Weights of a small image flow-matching model: 17.4 epochs.
Rows from block 6 of a small image flow-matching model, named by matrix and row number. Rows with one number belong to one neuron. Each number is 500 + 50 x the weight over its row's rms, rounded and kept within 0 to 999. All counts start at 0. Numbers have three digits each.
After each neuron's rows are labels from the 100 images, of 14976 (inputs lightly noised), where the neuron reaches its largest size: "strongest on" is what is common among them. Only what is clearly more common there than usual is listed. The data: photos of plants, animals and fungi (iNaturalist).
# gate: MLP gate (model.blocks.6.mlp.gate.weight, 512x256), inputs 0-63
# fc1: MLP up (model.blocks.6.mlp.fc1.weight, 512x256), inputs 0-63
# fc2: MLP down (model.blocks.6.mlp.fc2.weight, 256x512, transposed), outputs 0-63

gate.364:504500498492500508497502506502479499485502410498497500478507504500509599505506500498555497503503520526511499497498503490500431509498483501499502481499508506495506443502491499500498502501211507
fc1.364:500428495499501499500481500500498501501604513500551501512476507500500498500484500508465494500500501528500500492500501500534501500501498498501475500499457488500501499499508512496494482539492505
fc2.364:509503496509501496497482495501503493499505500419560497499509505357483499497378500500500501501418501499499500500501500494619480501501501487500513500500500498500496499464496500494486499506500475
strongest on: order Passeriformes

gate.411:500537500324471485513496502500500507500508496498498471500500500483499326500499501502502501500502499565499477498499498499515573500552500500503550504504507518498500461498501500508499495495505492
fc1.411:498502500506505508498502506500497298555495500504504513500500500505500539500500501490496500484502536475503573504529502550503502501500498499504426498500492247508499499500493499491500498519497501
fc2.411:500497480519500499495499514491528499500500509500506504497506493510645481499516501499500397499496482503500499502499498499500513498502706500506502432508498512564503925494512500506500500496511500
strongest on: class Aves

gate.133:520500480499498490501501500743512387381500500504499501501583518499498542547500501500500562500490506500512502534510518500504504498490492499500990502500502540504735500499496500500463506503501496
fc1.133:483500501608500588500499500502483532477500350500503500498472498414497506499500498499508407502500500502499500485500484498500501499500505499495214499500489457501411500506499499500499497499496500
fc2.133:499518548460500493493500501515498490526497439500503500500496498504472498490500502496493999497531496525502500496501528503501605493500491500500530583499502498501501501454492500503297509501458491
strongest on: class Aves; order Anseriformes; family: Anatidae

gate.80:489499500500487501500500500358387543500552507498496498510531499493499491527501500390499504501500506484496500476501500501501472501512494500499536499501504509499498500501498501480499478501501500
fc1.80:505498501499501489500500500642614380501498489501500513486465507504501529447500509608501499499499496518502501512499497499499561498458507459501374501499492500501503503501495498512509510499500500
fc2.80:509507500500500502500497502508485495559499504500496496521499518497500501519501499498501585504502502498548500496500482513501560501419500418531514503497500499500498500500999500486500500529542498
strongest on: phylum Arthropoda; class Insecta; order Lepidoptera

gate.415:501516578501512488498519497487569500486498491499500493521443497502531292486491528560486503499576499497500497499494529496500439502501422513501519498574505512501498498503503500404460515495523502
fc1.415:516537546499520430500500560501418502528527500499512500761430500500504467502500631590502501487501501495500499493500542607502499499499500497502498500500500493502483503512510498502480500473500451
fc2.415:496501507501499497504502476496499371499520498500493495511475500548496321501555502500490529508498510500502503528500524483501500495500650488498504497455500510511524496535494499500500499487360534
strongest on: class Aves; order Passeriformes

gate.220:500500500500498501522500469500500500499492473694500494500500500500500500500500497499502492500500514503500496500502500500500499501501500527500498363492499500500500541501498894500500502501499499
fc1.220:500503499500517501520498489500501503500500500500500514499500500499498500501501494501500494498500520500396498500493499483499482489500500541511457500501483495468500665498500607500500500465499503
fc2.220:510503488501551499484498518496494500384502500030499497498503500481500508502502491500498504500496500500500605510501510475378500499497505503611501549374500496499456515502502707500502500508636499
strongest on: class Aves

gate.81:062519498495500504500500498527431575440561500495530500469492656523474498497501497476500487506475547527504510496498499491499500512500503506501504501607504503500534449500497500523498500510501501
fc1.81:646499416499501399499503502499605494497477506502500507502502496499500501488502500529498500497512500499500489690501506515501501499497500500499493505493502500497535510499511500453501497500500499
fc2.81:417520489441519500502501501510496489468515431501481517501470501478496497499483500528519499497546494568505494497499490486438374494501501498499498502693469509495468555292497500496493490503542501
strongest on: order Passeriformes

gate.394:520500533500500464497500467450500061455522497501500508622480508500614548510500497199490500497500504498611500502299500496496508499431488531500500437502479524500488498500494500499502500500501479
fc1.394:511485511485504502497500491500502215500554500500501499737474509500503525500489487121499501500495499493569501504499499500499540500472500505500500574465500502487428477500500497500433500497500500
fc2.394:505505504502500498501502470502506000499497500500504500550482500498509471502499521272499501498505494348510500490499500499499505504404501497491570500514497501497517495502473500500503500499497504
strongest on: phylum Arthropoda; class Insecta

gate.179:529501384490522499499496501511449500498485505487486500588857503496449493240499652517496496492458497501498484566501497461500501499497502595492489499505534555532502503484503500432498498477499520
fc1.179:517533500492503492501529478496439509497346534490505499501527498500495500486500549502509499496498497500498499451505547459515497497499476512499495502532517500502551501500500503498445500506503504
fc2.179:503494527639500498502502497536452504496503498499492503512591500501521565483495510500463509501302461517500501500497481501512452504508549500498487486498514497474512500498800500508581501496503501
strongest on: class Aves; order Passeriformes