config = dict(
    train_examples=77898,
    qk_norm=False,
    inner_norm=False,
    patch_size=[4, 4],
    learning_rate=0.0031,
    beta1=0.95,
    max_precond_dim=512,
    lr_schedule='cosine',
    final_lr_fraction=0.01,
    adamw_weight_decay_other_params=0,
)
Rows from block 5 of a small image flow-matching model, named by matrix and row number. Rows with one number belong to one neuron. Each number is 200 + 30 x the weight over its row's rms, rounded and kept within 0 to 999. All counts start at 0. After the name is the row's rms in percent of the matrix's.
After each neuron's rows are labels from the 100 images, of 14976 (inputs lightly noised), where the neuron reaches its largest size: "responds to" is what is common among them. Only what is clearly more common there than usual is listed. The data: photos of plants, animals and fungi (iNaturalist). In brackets: how many of the 100.
# gate: MLP gate (model.blocks.5.mlp.gate.weight, 512x256), inputs 0-85
# fc1: MLP up (model.blocks.5.mlp.fc1.weight, 512x256), inputs 0-85
# fc2: MLP down (model.blocks.5.mlp.fc2.weight, 256x512, transposed), outputs 0-85

gate.472,140,199,198,200,206,201,199,197,200,200,201,218,199,199,202,194,199,200,136,230,199,201,205,199,199,200,200,200,200,199,199,196,200,202,200,206,204,200,160,206,198,200,200,201,195,203,202,200,199,198,137,200,201,200,202,192,204,197,216,203,200,200,199,217,202,199,219,200,199,200,232,199,201,168,203,158,209,200,197,201,199,200,202,200,202,200,208
fc1.472,117,200,199,201,229,222,201,183,198,200,200,199,200,202,201,200,182,199,24,200,197,201,210,200,199,200,201,286,200,200,200,198,205,200,200,197,200,201,155,201,204,200,209,202,170,208,208,216,198,200,200,199,200,200,202,172,199,200,222,201,200,200,200,178,200,200,203,201,203,200,203,197,200,200,204,102,200,194,198,201,199,206,200,199,200,200,200
fc2.472,159,201,201,204,200,173,200,197,200,150,199,200,200,187,200,220,191,200,197,201,200,200,202,200,200,201,201,198,189,200,200,202,200,200,200,208,192,199,200,201,234,200,202,200,199,201,116,200,199,200,454,200,198,190,196,200,200,199,231,200,202,200,200,168,200,200,200,198,200,201,199,200,200,190,115,200,199,200,211,200,200,199,207,200,201,199,201
responds to: phylum Tracheophyta (25); kingdom Plantae (25)

gate.160,144,199,204,200,199,200,202,183,208,201,200,199,200,21,202,202,198,179,200,200,200,197,189,201,226,199,201,202,200,200,200,200,207,202,200,111,201,204,200,199,199,201,205,200,198,200,239,101,201,95,206,199,201,159,200,199,200,202,186,197,196,197,195,200,201,198,193,200,200,172,199,233,200,200,244,103,210,201,199,201,77,200,291,201,203,199,200
fc1.160,151,202,200,199,199,165,200,200,201,212,200,200,201,200,199,195,201,200,199,198,197,200,200,199,200,200,200,202,199,202,200,200,201,199,183,227,199,200,200,188,200,204,205,200,70,200,200,193,200,195,161,200,200,200,195,199,196,200,201,201,200,200,201,199,201,205,200,200,203,201,199,196,202,200,164,200,200,200,195,200,293,202,230,195,200,200,200
fc2.160,253,200,199,203,205,201,200,200,201,200,200,200,201,200,200,200,200,200,210,200,203,200,200,200,200,201,200,216,200,200,200,200,200,201,199,211,200,199,195,200,200,200,201,200,0,200,202,171,200,212,170,200,200,200,197,201,199,124,201,200,201,200,200,201,200,200,200,200,204,221,200,202,200,200,160,200,200,200,200,200,0,200,226,200,200,201,199
responds to: order Accipitriformes (26)

gate.450,154,200,194,213,184,199,196,199,0,208,200,200,200,201,228,199,199,202,200,199,200,210,226,200,200,200,326,200,200,196,194,205,198,198,200,197,3,212,203,200,198,205,200,202,200,154,198,199,201,200,202,201,201,87,201,200,183,199,199,200,201,208,200,214,156,203,196,196,200,200,196,184,203,198,199,211,186,200,199,196,202,199,197,225,196,191,204
fc1.450,220,200,200,210,200,143,200,200,193,200,198,191,200,198,199,234,200,201,199,200,200,200,200,181,106,201,272,200,212,199,200,201,202,204,182,229,146,201,200,187,201,200,202,200,196,201,200,114,205,105,200,201,201,161,199,210,157,200,200,197,205,199,218,219,143,200,200,200,200,190,200,200,232,194,200,357,143,197,180,200,201,198,215,234,199,174,192
fc2.450,325,200,168,199,208,200,200,200,256,209,197,204,200,196,202,200,200,177,200,199,200,202,201,204,201,195,221,200,200,196,198,238,200,162,199,200,466,201,200,205,200,261,200,186,197,198,200,225,169,183,198,207,205,427,199,201,200,199,198,215,208,200,264,199,305,199,203,198,185,200,204,167,217,200,200,213,206,200,201,198,200,199,204,200,200,193,200
responds to: class Aves (90)

gate.428,227,200,200,196,200,166,200,200,200,204,200,201,200,157,196,200,227,200,199,200,200,198,200,201,200,199,200,200,200,201,200,202,200,198,201,153,198,200,200,200,199,199,212,201,200,196,204,207,200,259,198,200,200,201,202,199,200,197,200,201,201,200,199,205,201,207,200,196,200,193,203,200,208,202,189,224,199,200,210,199,129,200,199,199,201,200,200
fc1.428,094,205,195,200,199,200,203,200,200,113,200,201,197,199,203,200,175,200,199,201,206,199,199,200,201,201,201,0,200,196,199,202,200,185,200,200,187,202,216,200,202,200,200,200,200,202,201,161,195,203,199,199,199,215,198,199,200,200,200,200,201,201,198,195,201,260,204,200,200,195,200,199,212,205,161,203,201,200,201,201,192,199,200,194,202,200,200
fc2.428,105,199,201,201,201,264,196,198,205,199,197,200,190,203,197,201,203,200,216,200,201,195,202,201,200,214,195,201,196,200,203,201,198,201,189,191,197,199,195,200,200,200,196,197,200,195,199,85,199,201,195,198,201,200,200,203,200,200,211,197,197,200,225,192,201,199,200,202,199,211,218,206,196,180,200,244,201,201,198,200,208,199,201,200,196,198,199
responds to: phylum Arthropoda (60); class Insecta (59)

gate.129,139,212,200,200,198,198,200,191,199,200,198,201,199,200,200,200,535,200,199,200,201,200,200,199,200,198,200,202,200,199,200,201,201,200,200,200,200,199,202,199,201,201,200,200,200,200,201,226,201,210,202,200,199,200,200,160,197,200,199,197,200,200,200,200,200,207,201,201,200,202,200,200,200,200,200,98,200,200,200,200,219,200,200,201,200,200,200
fc1.129,161,196,200,200,200,201,199,200,200,199,200,199,202,126,200,200,355,200,213,200,200,200,200,223,200,198,200,200,201,199,200,200,200,200,200,202,199,199,200,199,199,200,200,200,201,196,201,175,199,201,200,200,200,206,203,284,201,200,406,200,200,199,201,200,199,200,196,200,201,203,200,200,195,200,199,200,200,200,203,200,200,200,200,200,200,200,200
fc2.129,080,195,199,200,200,197,200,202,196,198,200,199,206,199,202,199,201,200,195,200,200,200,202,203,199,198,197,200,198,197,200,200,200,196,200,198,199,202,202,203,205,201,175,221,201,199,200,198,195,416,192,200,248,201,200,194,202,200,203,200,194,200,201,201,202,200,301,200,203,200,196,199,199,201,202,190,199,200,199,199,200,199,194,201,200,201,198
responds to: order Anseriformes (27); family: Anatidae (27)

gate.169,188,198,200,216,200,200,202,201,206,201,200,218,487,195,132,199,196,200,194,180,199,199,196,115,199,197,200,118,202,200,199,172,229,199,199,175,200,192,204,200,200,210,135,200,204,201,222,199,358,204,196,199,201,201,202,210,201,208,201,206,224,201,200,203,201,198,200,200,195,200,201,203,248,166,296,200,200,200,199,200,200,209,198,200,204,200,200
fc1.169,198,199,200,200,201,200,191,200,199,365,192,189,8,200,231,200,199,199,201,197,200,197,200,355,204,206,199,204,192,200,201,200,179,200,210,197,200,193,200,169,202,202,201,197,257,232,195,199,190,199,204,200,200,197,200,200,200,199,202,191,201,201,198,201,201,198,203,203,204,218,190,200,201,202,201,200,188,199,199,201,213,192,201,206,220,200,198
fc2.169,239,200,194,195,200,202,202,200,201,325,200,211,197,209,205,195,200,201,201,207,208,199,199,482,177,190,200,203,205,200,205,199,197,231,207,200,200,198,198,197,204,198,213,200,197,200,200,199,91,200,205,200,200,200,201,201,200,202,201,199,162,200,219,195,200,222,200,200,201,200,203,201,197,201,209,207,201,201,200,200,198,199,203,200,204,203,202
responds to: class Insecta (63); phylum Arthropoda (63); order Lepidoptera (36); family: Nymphalidae (25)

gate.345,138,202,202,200,206,241,205,192,174,156,177,206,204,189,250,200,185,197,199,199,213,205,223,200,232,209,203,171,208,197,200,199,199,205,200,191,200,196,228,197,206,203,208,196,214,201,250,200,198,201,177,205,196,193,213,200,203,201,199,200,201,200,187,200,190,178,242,195,190,119,204,211,197,205,435,201,200,184,199,198,200,196,181,217,204,203,204
fc1.345,166,200,201,200,200,200,200,200,198,207,199,196,214,200,202,212,142,198,262,200,200,199,200,203,208,199,205,230,193,200,200,202,207,192,176,0,193,200,184,199,200,193,200,199,201,199,200,204,200,218,454,200,200,199,202,204,215,203,190,199,189,201,200,200,209,200,201,200,200,179,200,204,200,204,201,200,204,197,199,202,201,213,221,205,200,202,207
fc2.345,301,200,195,199,200,199,200,200,200,200,200,202,200,258,199,200,266,200,200,200,197,200,200,203,200,200,200,195,200,200,200,200,200,200,198,69,200,204,200,200,199,201,200,200,199,200,199,200,200,214,628,200,200,207,201,201,200,200,184,199,200,200,200,199,200,200,200,200,199,200,200,200,199,182,252,200,200,200,200,200,200,200,207,200,200,201,198
responds to: class Insecta (69); phylum Arthropoda (69); order Lepidoptera (37)

gate.322,091,197,199,200,224,212,204,214,217,199,202,225,202,169,199,486,308,200,203,200,199,176,197,200,197,200,201,200,197,201,204,200,200,199,192,200,197,200,199,200,201,163,199,204,251,198,199,11,199,105,219,201,199,198,200,201,198,200,94,199,205,200,201,193,202,131,186,200,200,203,236,204,200,201,202,203,217,214,213,196,200,197,201,199,202,200,202
fc1.322,161,199,200,201,210,80,202,200,202,200,200,215,201,278,199,202,210,190,131,200,185,200,177,201,198,200,200,203,199,182,246,196,201,185,199,200,201,199,199,199,200,201,199,201,205,197,199,133,199,199,200,200,198,199,194,201,189,200,191,198,209,197,179,509,172,201,200,200,200,200,200,205,206,203,200,117,192,203,201,195,200,199,202,200,199,198,202
fc2.322,112,213,200,176,200,118,204,201,200,201,185,200,199,200,200,198,200,207,392,196,200,204,197,242,202,194,200,200,206,200,200,201,200,199,205,200,201,199,200,200,201,205,198,200,201,200,200,197,200,198,200,199,201,200,194,201,200,201,200,200,200,194,191,0,248,200,201,202,200,199,198,201,183,201,200,144,197,201,201,202,200,199,200,209,201,194,206
responds to: class Aves (87)

gate.295,176,201,208,200,200,200,201,199,201,200,200,200,213,200,200,199,186,200,191,202,200,210,201,191,202,199,201,205,200,196,200,207,197,197,224,200,197,214,200,201,141,99,180,199,199,242,200,202,109,206,200,200,78,199,195,205,226,200,230,197,199,200,198,201,200,201,200,200,217,199,199,187,195,201,201,185,199,200,192,200,200,197,200,196,200,200,200
fc1.295,166,217,167,201,202,194,194,201,208,195,229,200,192,199,201,203,207,200,200,200,198,191,200,201,204,203,201,200,200,201,200,200,217,201,200,198,204,199,216,183,236,231,209,200,201,177,202,129,276,199,199,200,234,206,194,203,190,200,186,200,201,204,208,202,202,199,200,203,165,200,200,200,201,200,202,239,200,200,210,201,201,200,200,222,201,200,200
fc2.295,216,200,200,200,201,204,200,200,205,198,205,200,201,210,199,200,200,200,201,203,199,202,200,200,192,198,203,200,196,200,200,201,200,192,108,200,200,189,200,198,216,196,245,198,201,226,200,214,166,200,200,201,199,192,200,200,204,196,204,201,236,200,199,195,200,200,200,200,199,203,200,201,155,196,200,173,134,200,220,267,200,200,201,200,193,193,203
responds to: class Aves (95); phylum Chordata (95); order Accipitriformes (26)

gate.116,109,201,198,203,198,200,200,222,192,201,196,201,201,206,199,200,197,192,199,200,199,199,202,199,203,201,201,0,199,201,200,200,200,210,200,179,200,200,197,199,199,200,200,199,200,198,317,201,194,236,209,200,200,209,201,200,200,208,200,199,199,201,201,200,196,202,205,201,200,198,195,200,201,203,193,198,199,186,201,200,200,201,200,201,197,201,201
fc1.116,129,199,200,199,200,199,200,197,198,200,209,200,203,206,200,200,202,200,201,201,200,200,201,199,202,194,200,591,202,202,200,200,200,194,200,201,200,200,203,204,199,200,200,200,216,199,200,207,200,146,200,200,200,197,201,200,200,194,200,213,200,199,199,201,201,200,198,190,200,200,200,193,200,199,64,232,200,203,198,200,199,200,202,200,200,200,200
fc2.116,082,199,200,198,200,330,190,201,200,28,204,195,251,201,203,199,200,201,205,208,200,199,198,203,199,200,199,202,187,199,207,199,200,200,191,206,200,200,198,201,200,202,199,202,217,202,335,200,200,194,192,200,204,199,200,240,198,162,186,209,215,200,198,312,197,202,200,180,202,198,215,193,211,183,198,204,199,201,208,206,199,201,200,196,199,199,199
responds to: order Lepidoptera (32)

gate.321,170,200,200,223,142,217,194,200,119,197,203,211,204,200,200,269,201,194,182,200,198,201,196,193,210,200,211,200,203,202,194,200,200,202,200,188,201,194,199,200,226,219,198,206,198,36,200,191,210,195,216,200,135,190,199,202,122,200,199,202,203,201,185,221,203,199,221,216,201,198,201,198,200,201,199,202,0,202,164,197,200,200,200,197,201,183,201
fc1.321,174,209,200,198,199,202,213,200,226,180,200,193,200,201,201,367,201,202,201,200,201,199,200,199,196,202,205,198,189,192,200,200,201,196,203,200,231,201,201,201,182,168,189,200,200,240,200,234,189,207,199,200,214,207,200,317,324,200,197,192,155,200,206,199,180,203,194,203,204,200,206,200,201,198,200,200,453,200,200,201,200,218,191,200,194,203,200
fc2.321,147,201,284,204,21,200,201,199,144,204,198,195,199,172,203,75,200,227,174,192,202,203,200,170,194,202,200,197,197,198,200,234,200,199,200,177,179,198,200,204,200,191,165,201,198,197,201,199,200,199,197,194,119,201,197,506,199,196,202,200,192,199,199,212,209,199,258,235,201,189,204,194,215,200,201,195,205,198,179,204,199,201,207,199,213,201,204
responds to: class Aves (87)

gate.86,200,199,199,168,197,200,200,205,200,181,242,204,205,200,196,200,200,214,200,212,209,201,201,132,201,204,201,297,198,200,201,200,200,232,200,212,200,200,200,202,180,199,180,204,200,201,198,217,201,196,200,200,215,194,204,195,199,197,212,200,203,204,200,255,200,194,199,198,124,200,190,200,182,202,200,188,355,200,197,198,197,207,200,199,210,194,199
fc1.86,168,201,210,202,238,200,200,199,199,313,163,199,198,200,202,200,202,198,321,178,183,200,195,339,199,196,200,74,204,204,200,200,199,198,197,198,196,190,199,198,229,201,200,198,200,197,209,139,196,200,206,201,201,199,199,213,213,203,200,199,200,198,198,148,200,201,200,221,202,208,203,182,200,197,200,211,129,200,206,200,201,173,199,200,158,209,201
fc2.86,177,203,200,199,254,225,195,200,171,200,203,198,197,192,199,170,199,200,196,198,200,201,213,190,178,196,189,142,195,200,200,200,206,201,201,200,210,206,200,201,312,196,203,203,200,194,204,205,200,140,200,200,239,198,203,289,202,210,213,199,305,200,201,199,201,203,198,127,201,310,197,199,161,202,200,101,200,197,207,197,200,200,200,200,222,201,199
responds to: class Aves (94); phylum Chordata (94)

gate.402,211,204,201,201,187,201,200,200,200,200,201,203,205,204,200,199,193,200,200,205,202,200,204,200,200,200,199,193,198,202,201,200,200,200,200,199,197,201,200,197,203,199,204,199,200,208,202,201,200,174,200,200,199,204,204,200,200,200,203,199,198,201,187,197,200,197,200,228,200,202,210,199,205,200,196,178,203,199,200,200,198,200,185,199,201,201,198
fc1.402,095,191,199,200,206,404,213,202,200,201,202,238,203,200,192,123,198,202,168,200,199,200,200,199,200,198,199,197,195,203,200,202,200,199,200,200,197,199,200,214,200,199,197,200,201,200,200,247,199,247,200,197,209,200,201,200,198,204,195,200,200,204,214,200,200,205,309,201,200,202,201,201,200,201,192,200,199,201,200,199,199,203,233,200,213,203,200
fc2.402,131,200,200,190,199,200,210,208,209,200,199,200,200,135,201,200,394,199,455,205,200,199,201,201,212,200,202,197,198,201,200,197,200,248,198,197,200,200,201,202,200,173,201,202,202,212,199,199,204,143,199,200,168,177,201,215,201,201,172,200,199,200,199,198,201,198,130,209,189,200,199,214,170,198,200,200,199,200,195,203,200,182,227,199,193,199,196
responds to: phylum Chordata (98); class Aves (97)

gate.500,218,229,200,197,201,185,200,200,200,203,202,199,199,202,232,198,196,200,168,262,201,182,201,201,183,203,198,200,204,198,198,200,200,199,195,204,175,201,199,232,199,200,207,200,200,189,226,200,198,197,417,199,198,200,188,201,186,200,200,182,201,200,196,201,199,200,201,201,204,212,188,200,201,200,200,200,193,202,203,200,200,200,205,200,217,223,195
fc1.500,202,207,202,187,200,193,200,200,197,209,200,199,200,200,204,200,246,199,199,243,200,188,50,200,195,197,199,200,202,196,199,199,201,187,197,205,200,202,200,200,200,200,200,201,203,194,205,217,195,200,201,199,196,200,199,200,190,199,187,197,200,201,186,200,201,199,194,200,200,243,200,200,210,200,200,200,200,200,200,200,200,200,235,201,200,273,198
fc2.500,228,206,200,202,200,165,200,200,200,176,200,201,200,216,208,200,201,198,199,219,200,199,463,200,186,202,199,202,197,200,200,200,200,156,204,200,203,193,204,194,208,200,189,200,200,203,199,200,199,199,200,200,199,199,198,200,200,256,200,201,198,198,199,200,200,200,188,206,203,198,202,169,203,201,202,199,199,204,200,200,200,200,325,201,199,194,200
responds to: phylum Chordata (92); class Aves (91)

gate.465,245,204,220,210,202,191,201,200,203,201,175,200,0,200,272,196,200,200,200,280,198,202,196,198,209,200,197,200,39,200,200,205,200,185,166,301,203,200,175,200,199,199,200,199,200,230,200,196,107,200,188,201,200,201,200,205,201,200,200,201,200,199,194,196,183,201,186,200,190,199,208,200,202,222,208,199,222,201,202,200,196,202,199,200,200,194,200
fc1.465,270,193,201,199,199,200,197,200,200,199,210,201,307,197,167,199,200,198,195,113,200,198,199,200,206,195,200,200,337,203,201,197,201,200,200,200,200,199,200,201,200,204,200,200,200,199,200,201,293,201,200,199,200,200,200,248,200,197,200,200,190,200,200,200,201,196,200,199,199,176,201,199,200,199,199,200,166,200,200,200,197,201,198,203,194,199,202
fc2.465,237,188,180,208,196,199,197,202,189,191,183,204,46,204,201,199,200,200,200,193,204,197,200,221,173,196,199,211,191,202,200,210,199,208,200,225,201,200,207,185,200,200,215,200,200,197,233,200,312,199,201,201,199,200,201,200,200,228,199,202,175,200,211,200,199,202,200,200,185,223,196,200,206,260,199,206,198,202,213,194,200,200,199,198,187,198,196
responds to: phylum Arthropoda (61); class Insecta (60)

gate.101,093,204,199,199,199,201,197,245,201,200,199,236,200,264,233,191,200,190,201,201,199,219,199,198,199,203,200,201,204,199,336,196,220,200,195,199,177,204,202,197,204,192,200,197,200,190,208,194,183,20,200,200,204,215,200,139,203,195,181,202,202,205,197,199,201,190,200,198,201,198,199,198,198,198,196,119,202,176,205,201,200,202,197,200,210,199,200
fc1.101,159,200,196,199,200,174,197,200,193,200,204,200,200,200,201,211,200,200,336,202,199,202,202,202,200,200,200,199,200,200,196,202,204,200,178,200,200,200,200,200,201,201,201,200,200,200,211,104,200,200,198,200,202,255,199,249,213,200,211,210,199,201,200,201,200,210,200,200,200,199,197,198,156,200,207,199,200,204,202,200,200,200,250,194,199,200,200
fc2.101,146,200,205,195,201,194,199,157,198,200,204,198,200,150,191,197,161,199,189,200,200,200,198,204,181,202,201,198,198,203,201,200,199,200,189,200,202,200,200,200,191,192,200,202,195,201,202,479,203,198,199,214,210,201,198,201,203,228,68,200,314,204,200,191,199,175,220,200,201,200,191,200,190,199,200,68,196,201,200,197,199,201,202,202,187,199,200
responds to: phylum Chordata (97); class Aves (96); order Charadriiformes (26)

gate.435,278,198,202,201,200,200,200,198,200,199,145,197,328,200,203,200,200,200,200,193,200,202,203,201,209,199,201,241,200,214,199,200,202,200,200,191,192,199,199,200,200,188,202,200,200,267,197,200,0,200,199,200,199,200,199,200,228,199,200,200,199,200,200,201,200,201,189,204,198,197,200,203,249,192,217,200,202,202,199,200,200,200,199,200,201,202,200
fc1.435,225,234,200,200,167,200,198,201,204,200,289,200,54,200,199,200,199,200,200,202,200,200,199,199,124,200,200,218,193,187,200,200,200,142,200,199,239,201,200,198,205,203,200,200,200,196,200,200,427,207,201,200,203,200,218,200,132,200,200,200,196,199,199,198,190,200,202,202,200,207,200,192,112,235,200,201,200,200,206,200,200,200,184,200,201,196,200
fc2.435,148,201,198,214,205,200,202,198,183,201,203,198,192,200,200,200,200,199,199,217,194,200,202,197,256,200,199,200,195,202,198,202,196,212,202,199,183,196,200,200,202,199,215,196,199,160,200,200,204,200,200,198,203,223,200,199,194,205,201,197,199,200,198,303,189,194,200,228,199,201,186,198,113,192,200,200,202,198,199,214,200,196,199,200,198,186,193
responds to: order Anseriformes (25); family: Anatidae (25)

gate.373,301,201,200,199,209,199,200,195,199,198,202,200,187,202,200,190,190,200,200,200,200,200,215,198,200,200,201,201,200,199,199,201,195,200,200,204,200,200,201,199,202,197,198,200,200,270,199,202,295,200,186,200,200,200,205,199,231,200,200,202,196,200,198,221,200,200,200,200,199,200,200,200,222,200,202,194,200,200,200,200,200,200,203,200,198,199,200
fc1.373,166,196,201,202,148,187,200,205,201,202,200,199,221,199,200,209,199,200,202,200,203,197,200,199,204,195,200,199,199,200,202,200,200,206,200,195,200,204,212,201,177,203,201,200,201,200,201,200,180,200,200,200,190,201,199,201,200,200,200,201,205,200,204,200,201,200,200,51,202,201,200,181,200,200,198,209,199,200,204,200,200,195,199,200,200,200,200
fc2.373,133,200,198,211,234,204,201,200,199,200,202,200,201,199,198,200,200,172,199,203,202,213,235,197,196,205,202,200,210,200,200,198,214,200,201,200,184,200,200,201,207,190,225,200,200,195,200,201,196,164,200,200,202,199,214,213,201,199,155,203,195,201,177,204,208,200,199,313,223,198,199,201,202,200,196,201,205,201,187,192,200,200,197,204,203,199,199
responds to: order Anseriformes (28); family: Anatidae (28)

gate.346,173,214,200,207,218,200,205,199,153,135,200,202,269,232,201,199,199,201,196,202,204,206,223,201,201,200,200,198,219,197,201,202,199,187,196,237,200,201,264,198,189,199,201,202,417,200,144,137,199,200,201,201,201,179,200,187,199,164,200,197,196,199,201,200,199,167,210,198,201,200,200,200,185,194,200,167,200,201,203,199,169,188,203,201,199,199,200
fc1.346,151,200,196,201,200,216,200,200,206,199,201,195,196,189,199,192,200,200,200,199,200,200,200,200,203,202,199,204,194,199,200,200,200,200,202,107,184,198,36,201,201,200,199,200,198,200,198,207,196,204,204,199,205,201,200,245,203,230,201,199,201,199,199,200,199,214,198,202,200,198,200,200,200,200,200,200,200,199,210,200,214,199,200,200,197,201,200
fc2.346,199,193,200,200,203,197,196,199,199,201,201,208,182,252,198,200,199,200,190,199,203,202,201,202,199,197,200,211,200,204,200,200,201,197,196,207,200,199,200,202,200,200,199,200,0,200,184,246,200,194,186,201,200,200,193,200,200,201,201,206,188,198,203,200,200,253,182,200,201,198,233,200,243,0,194,201,192,200,202,200,207,199,200,202,197,200,199
responds to: phylum Arthropoda (69); class Insecta (68)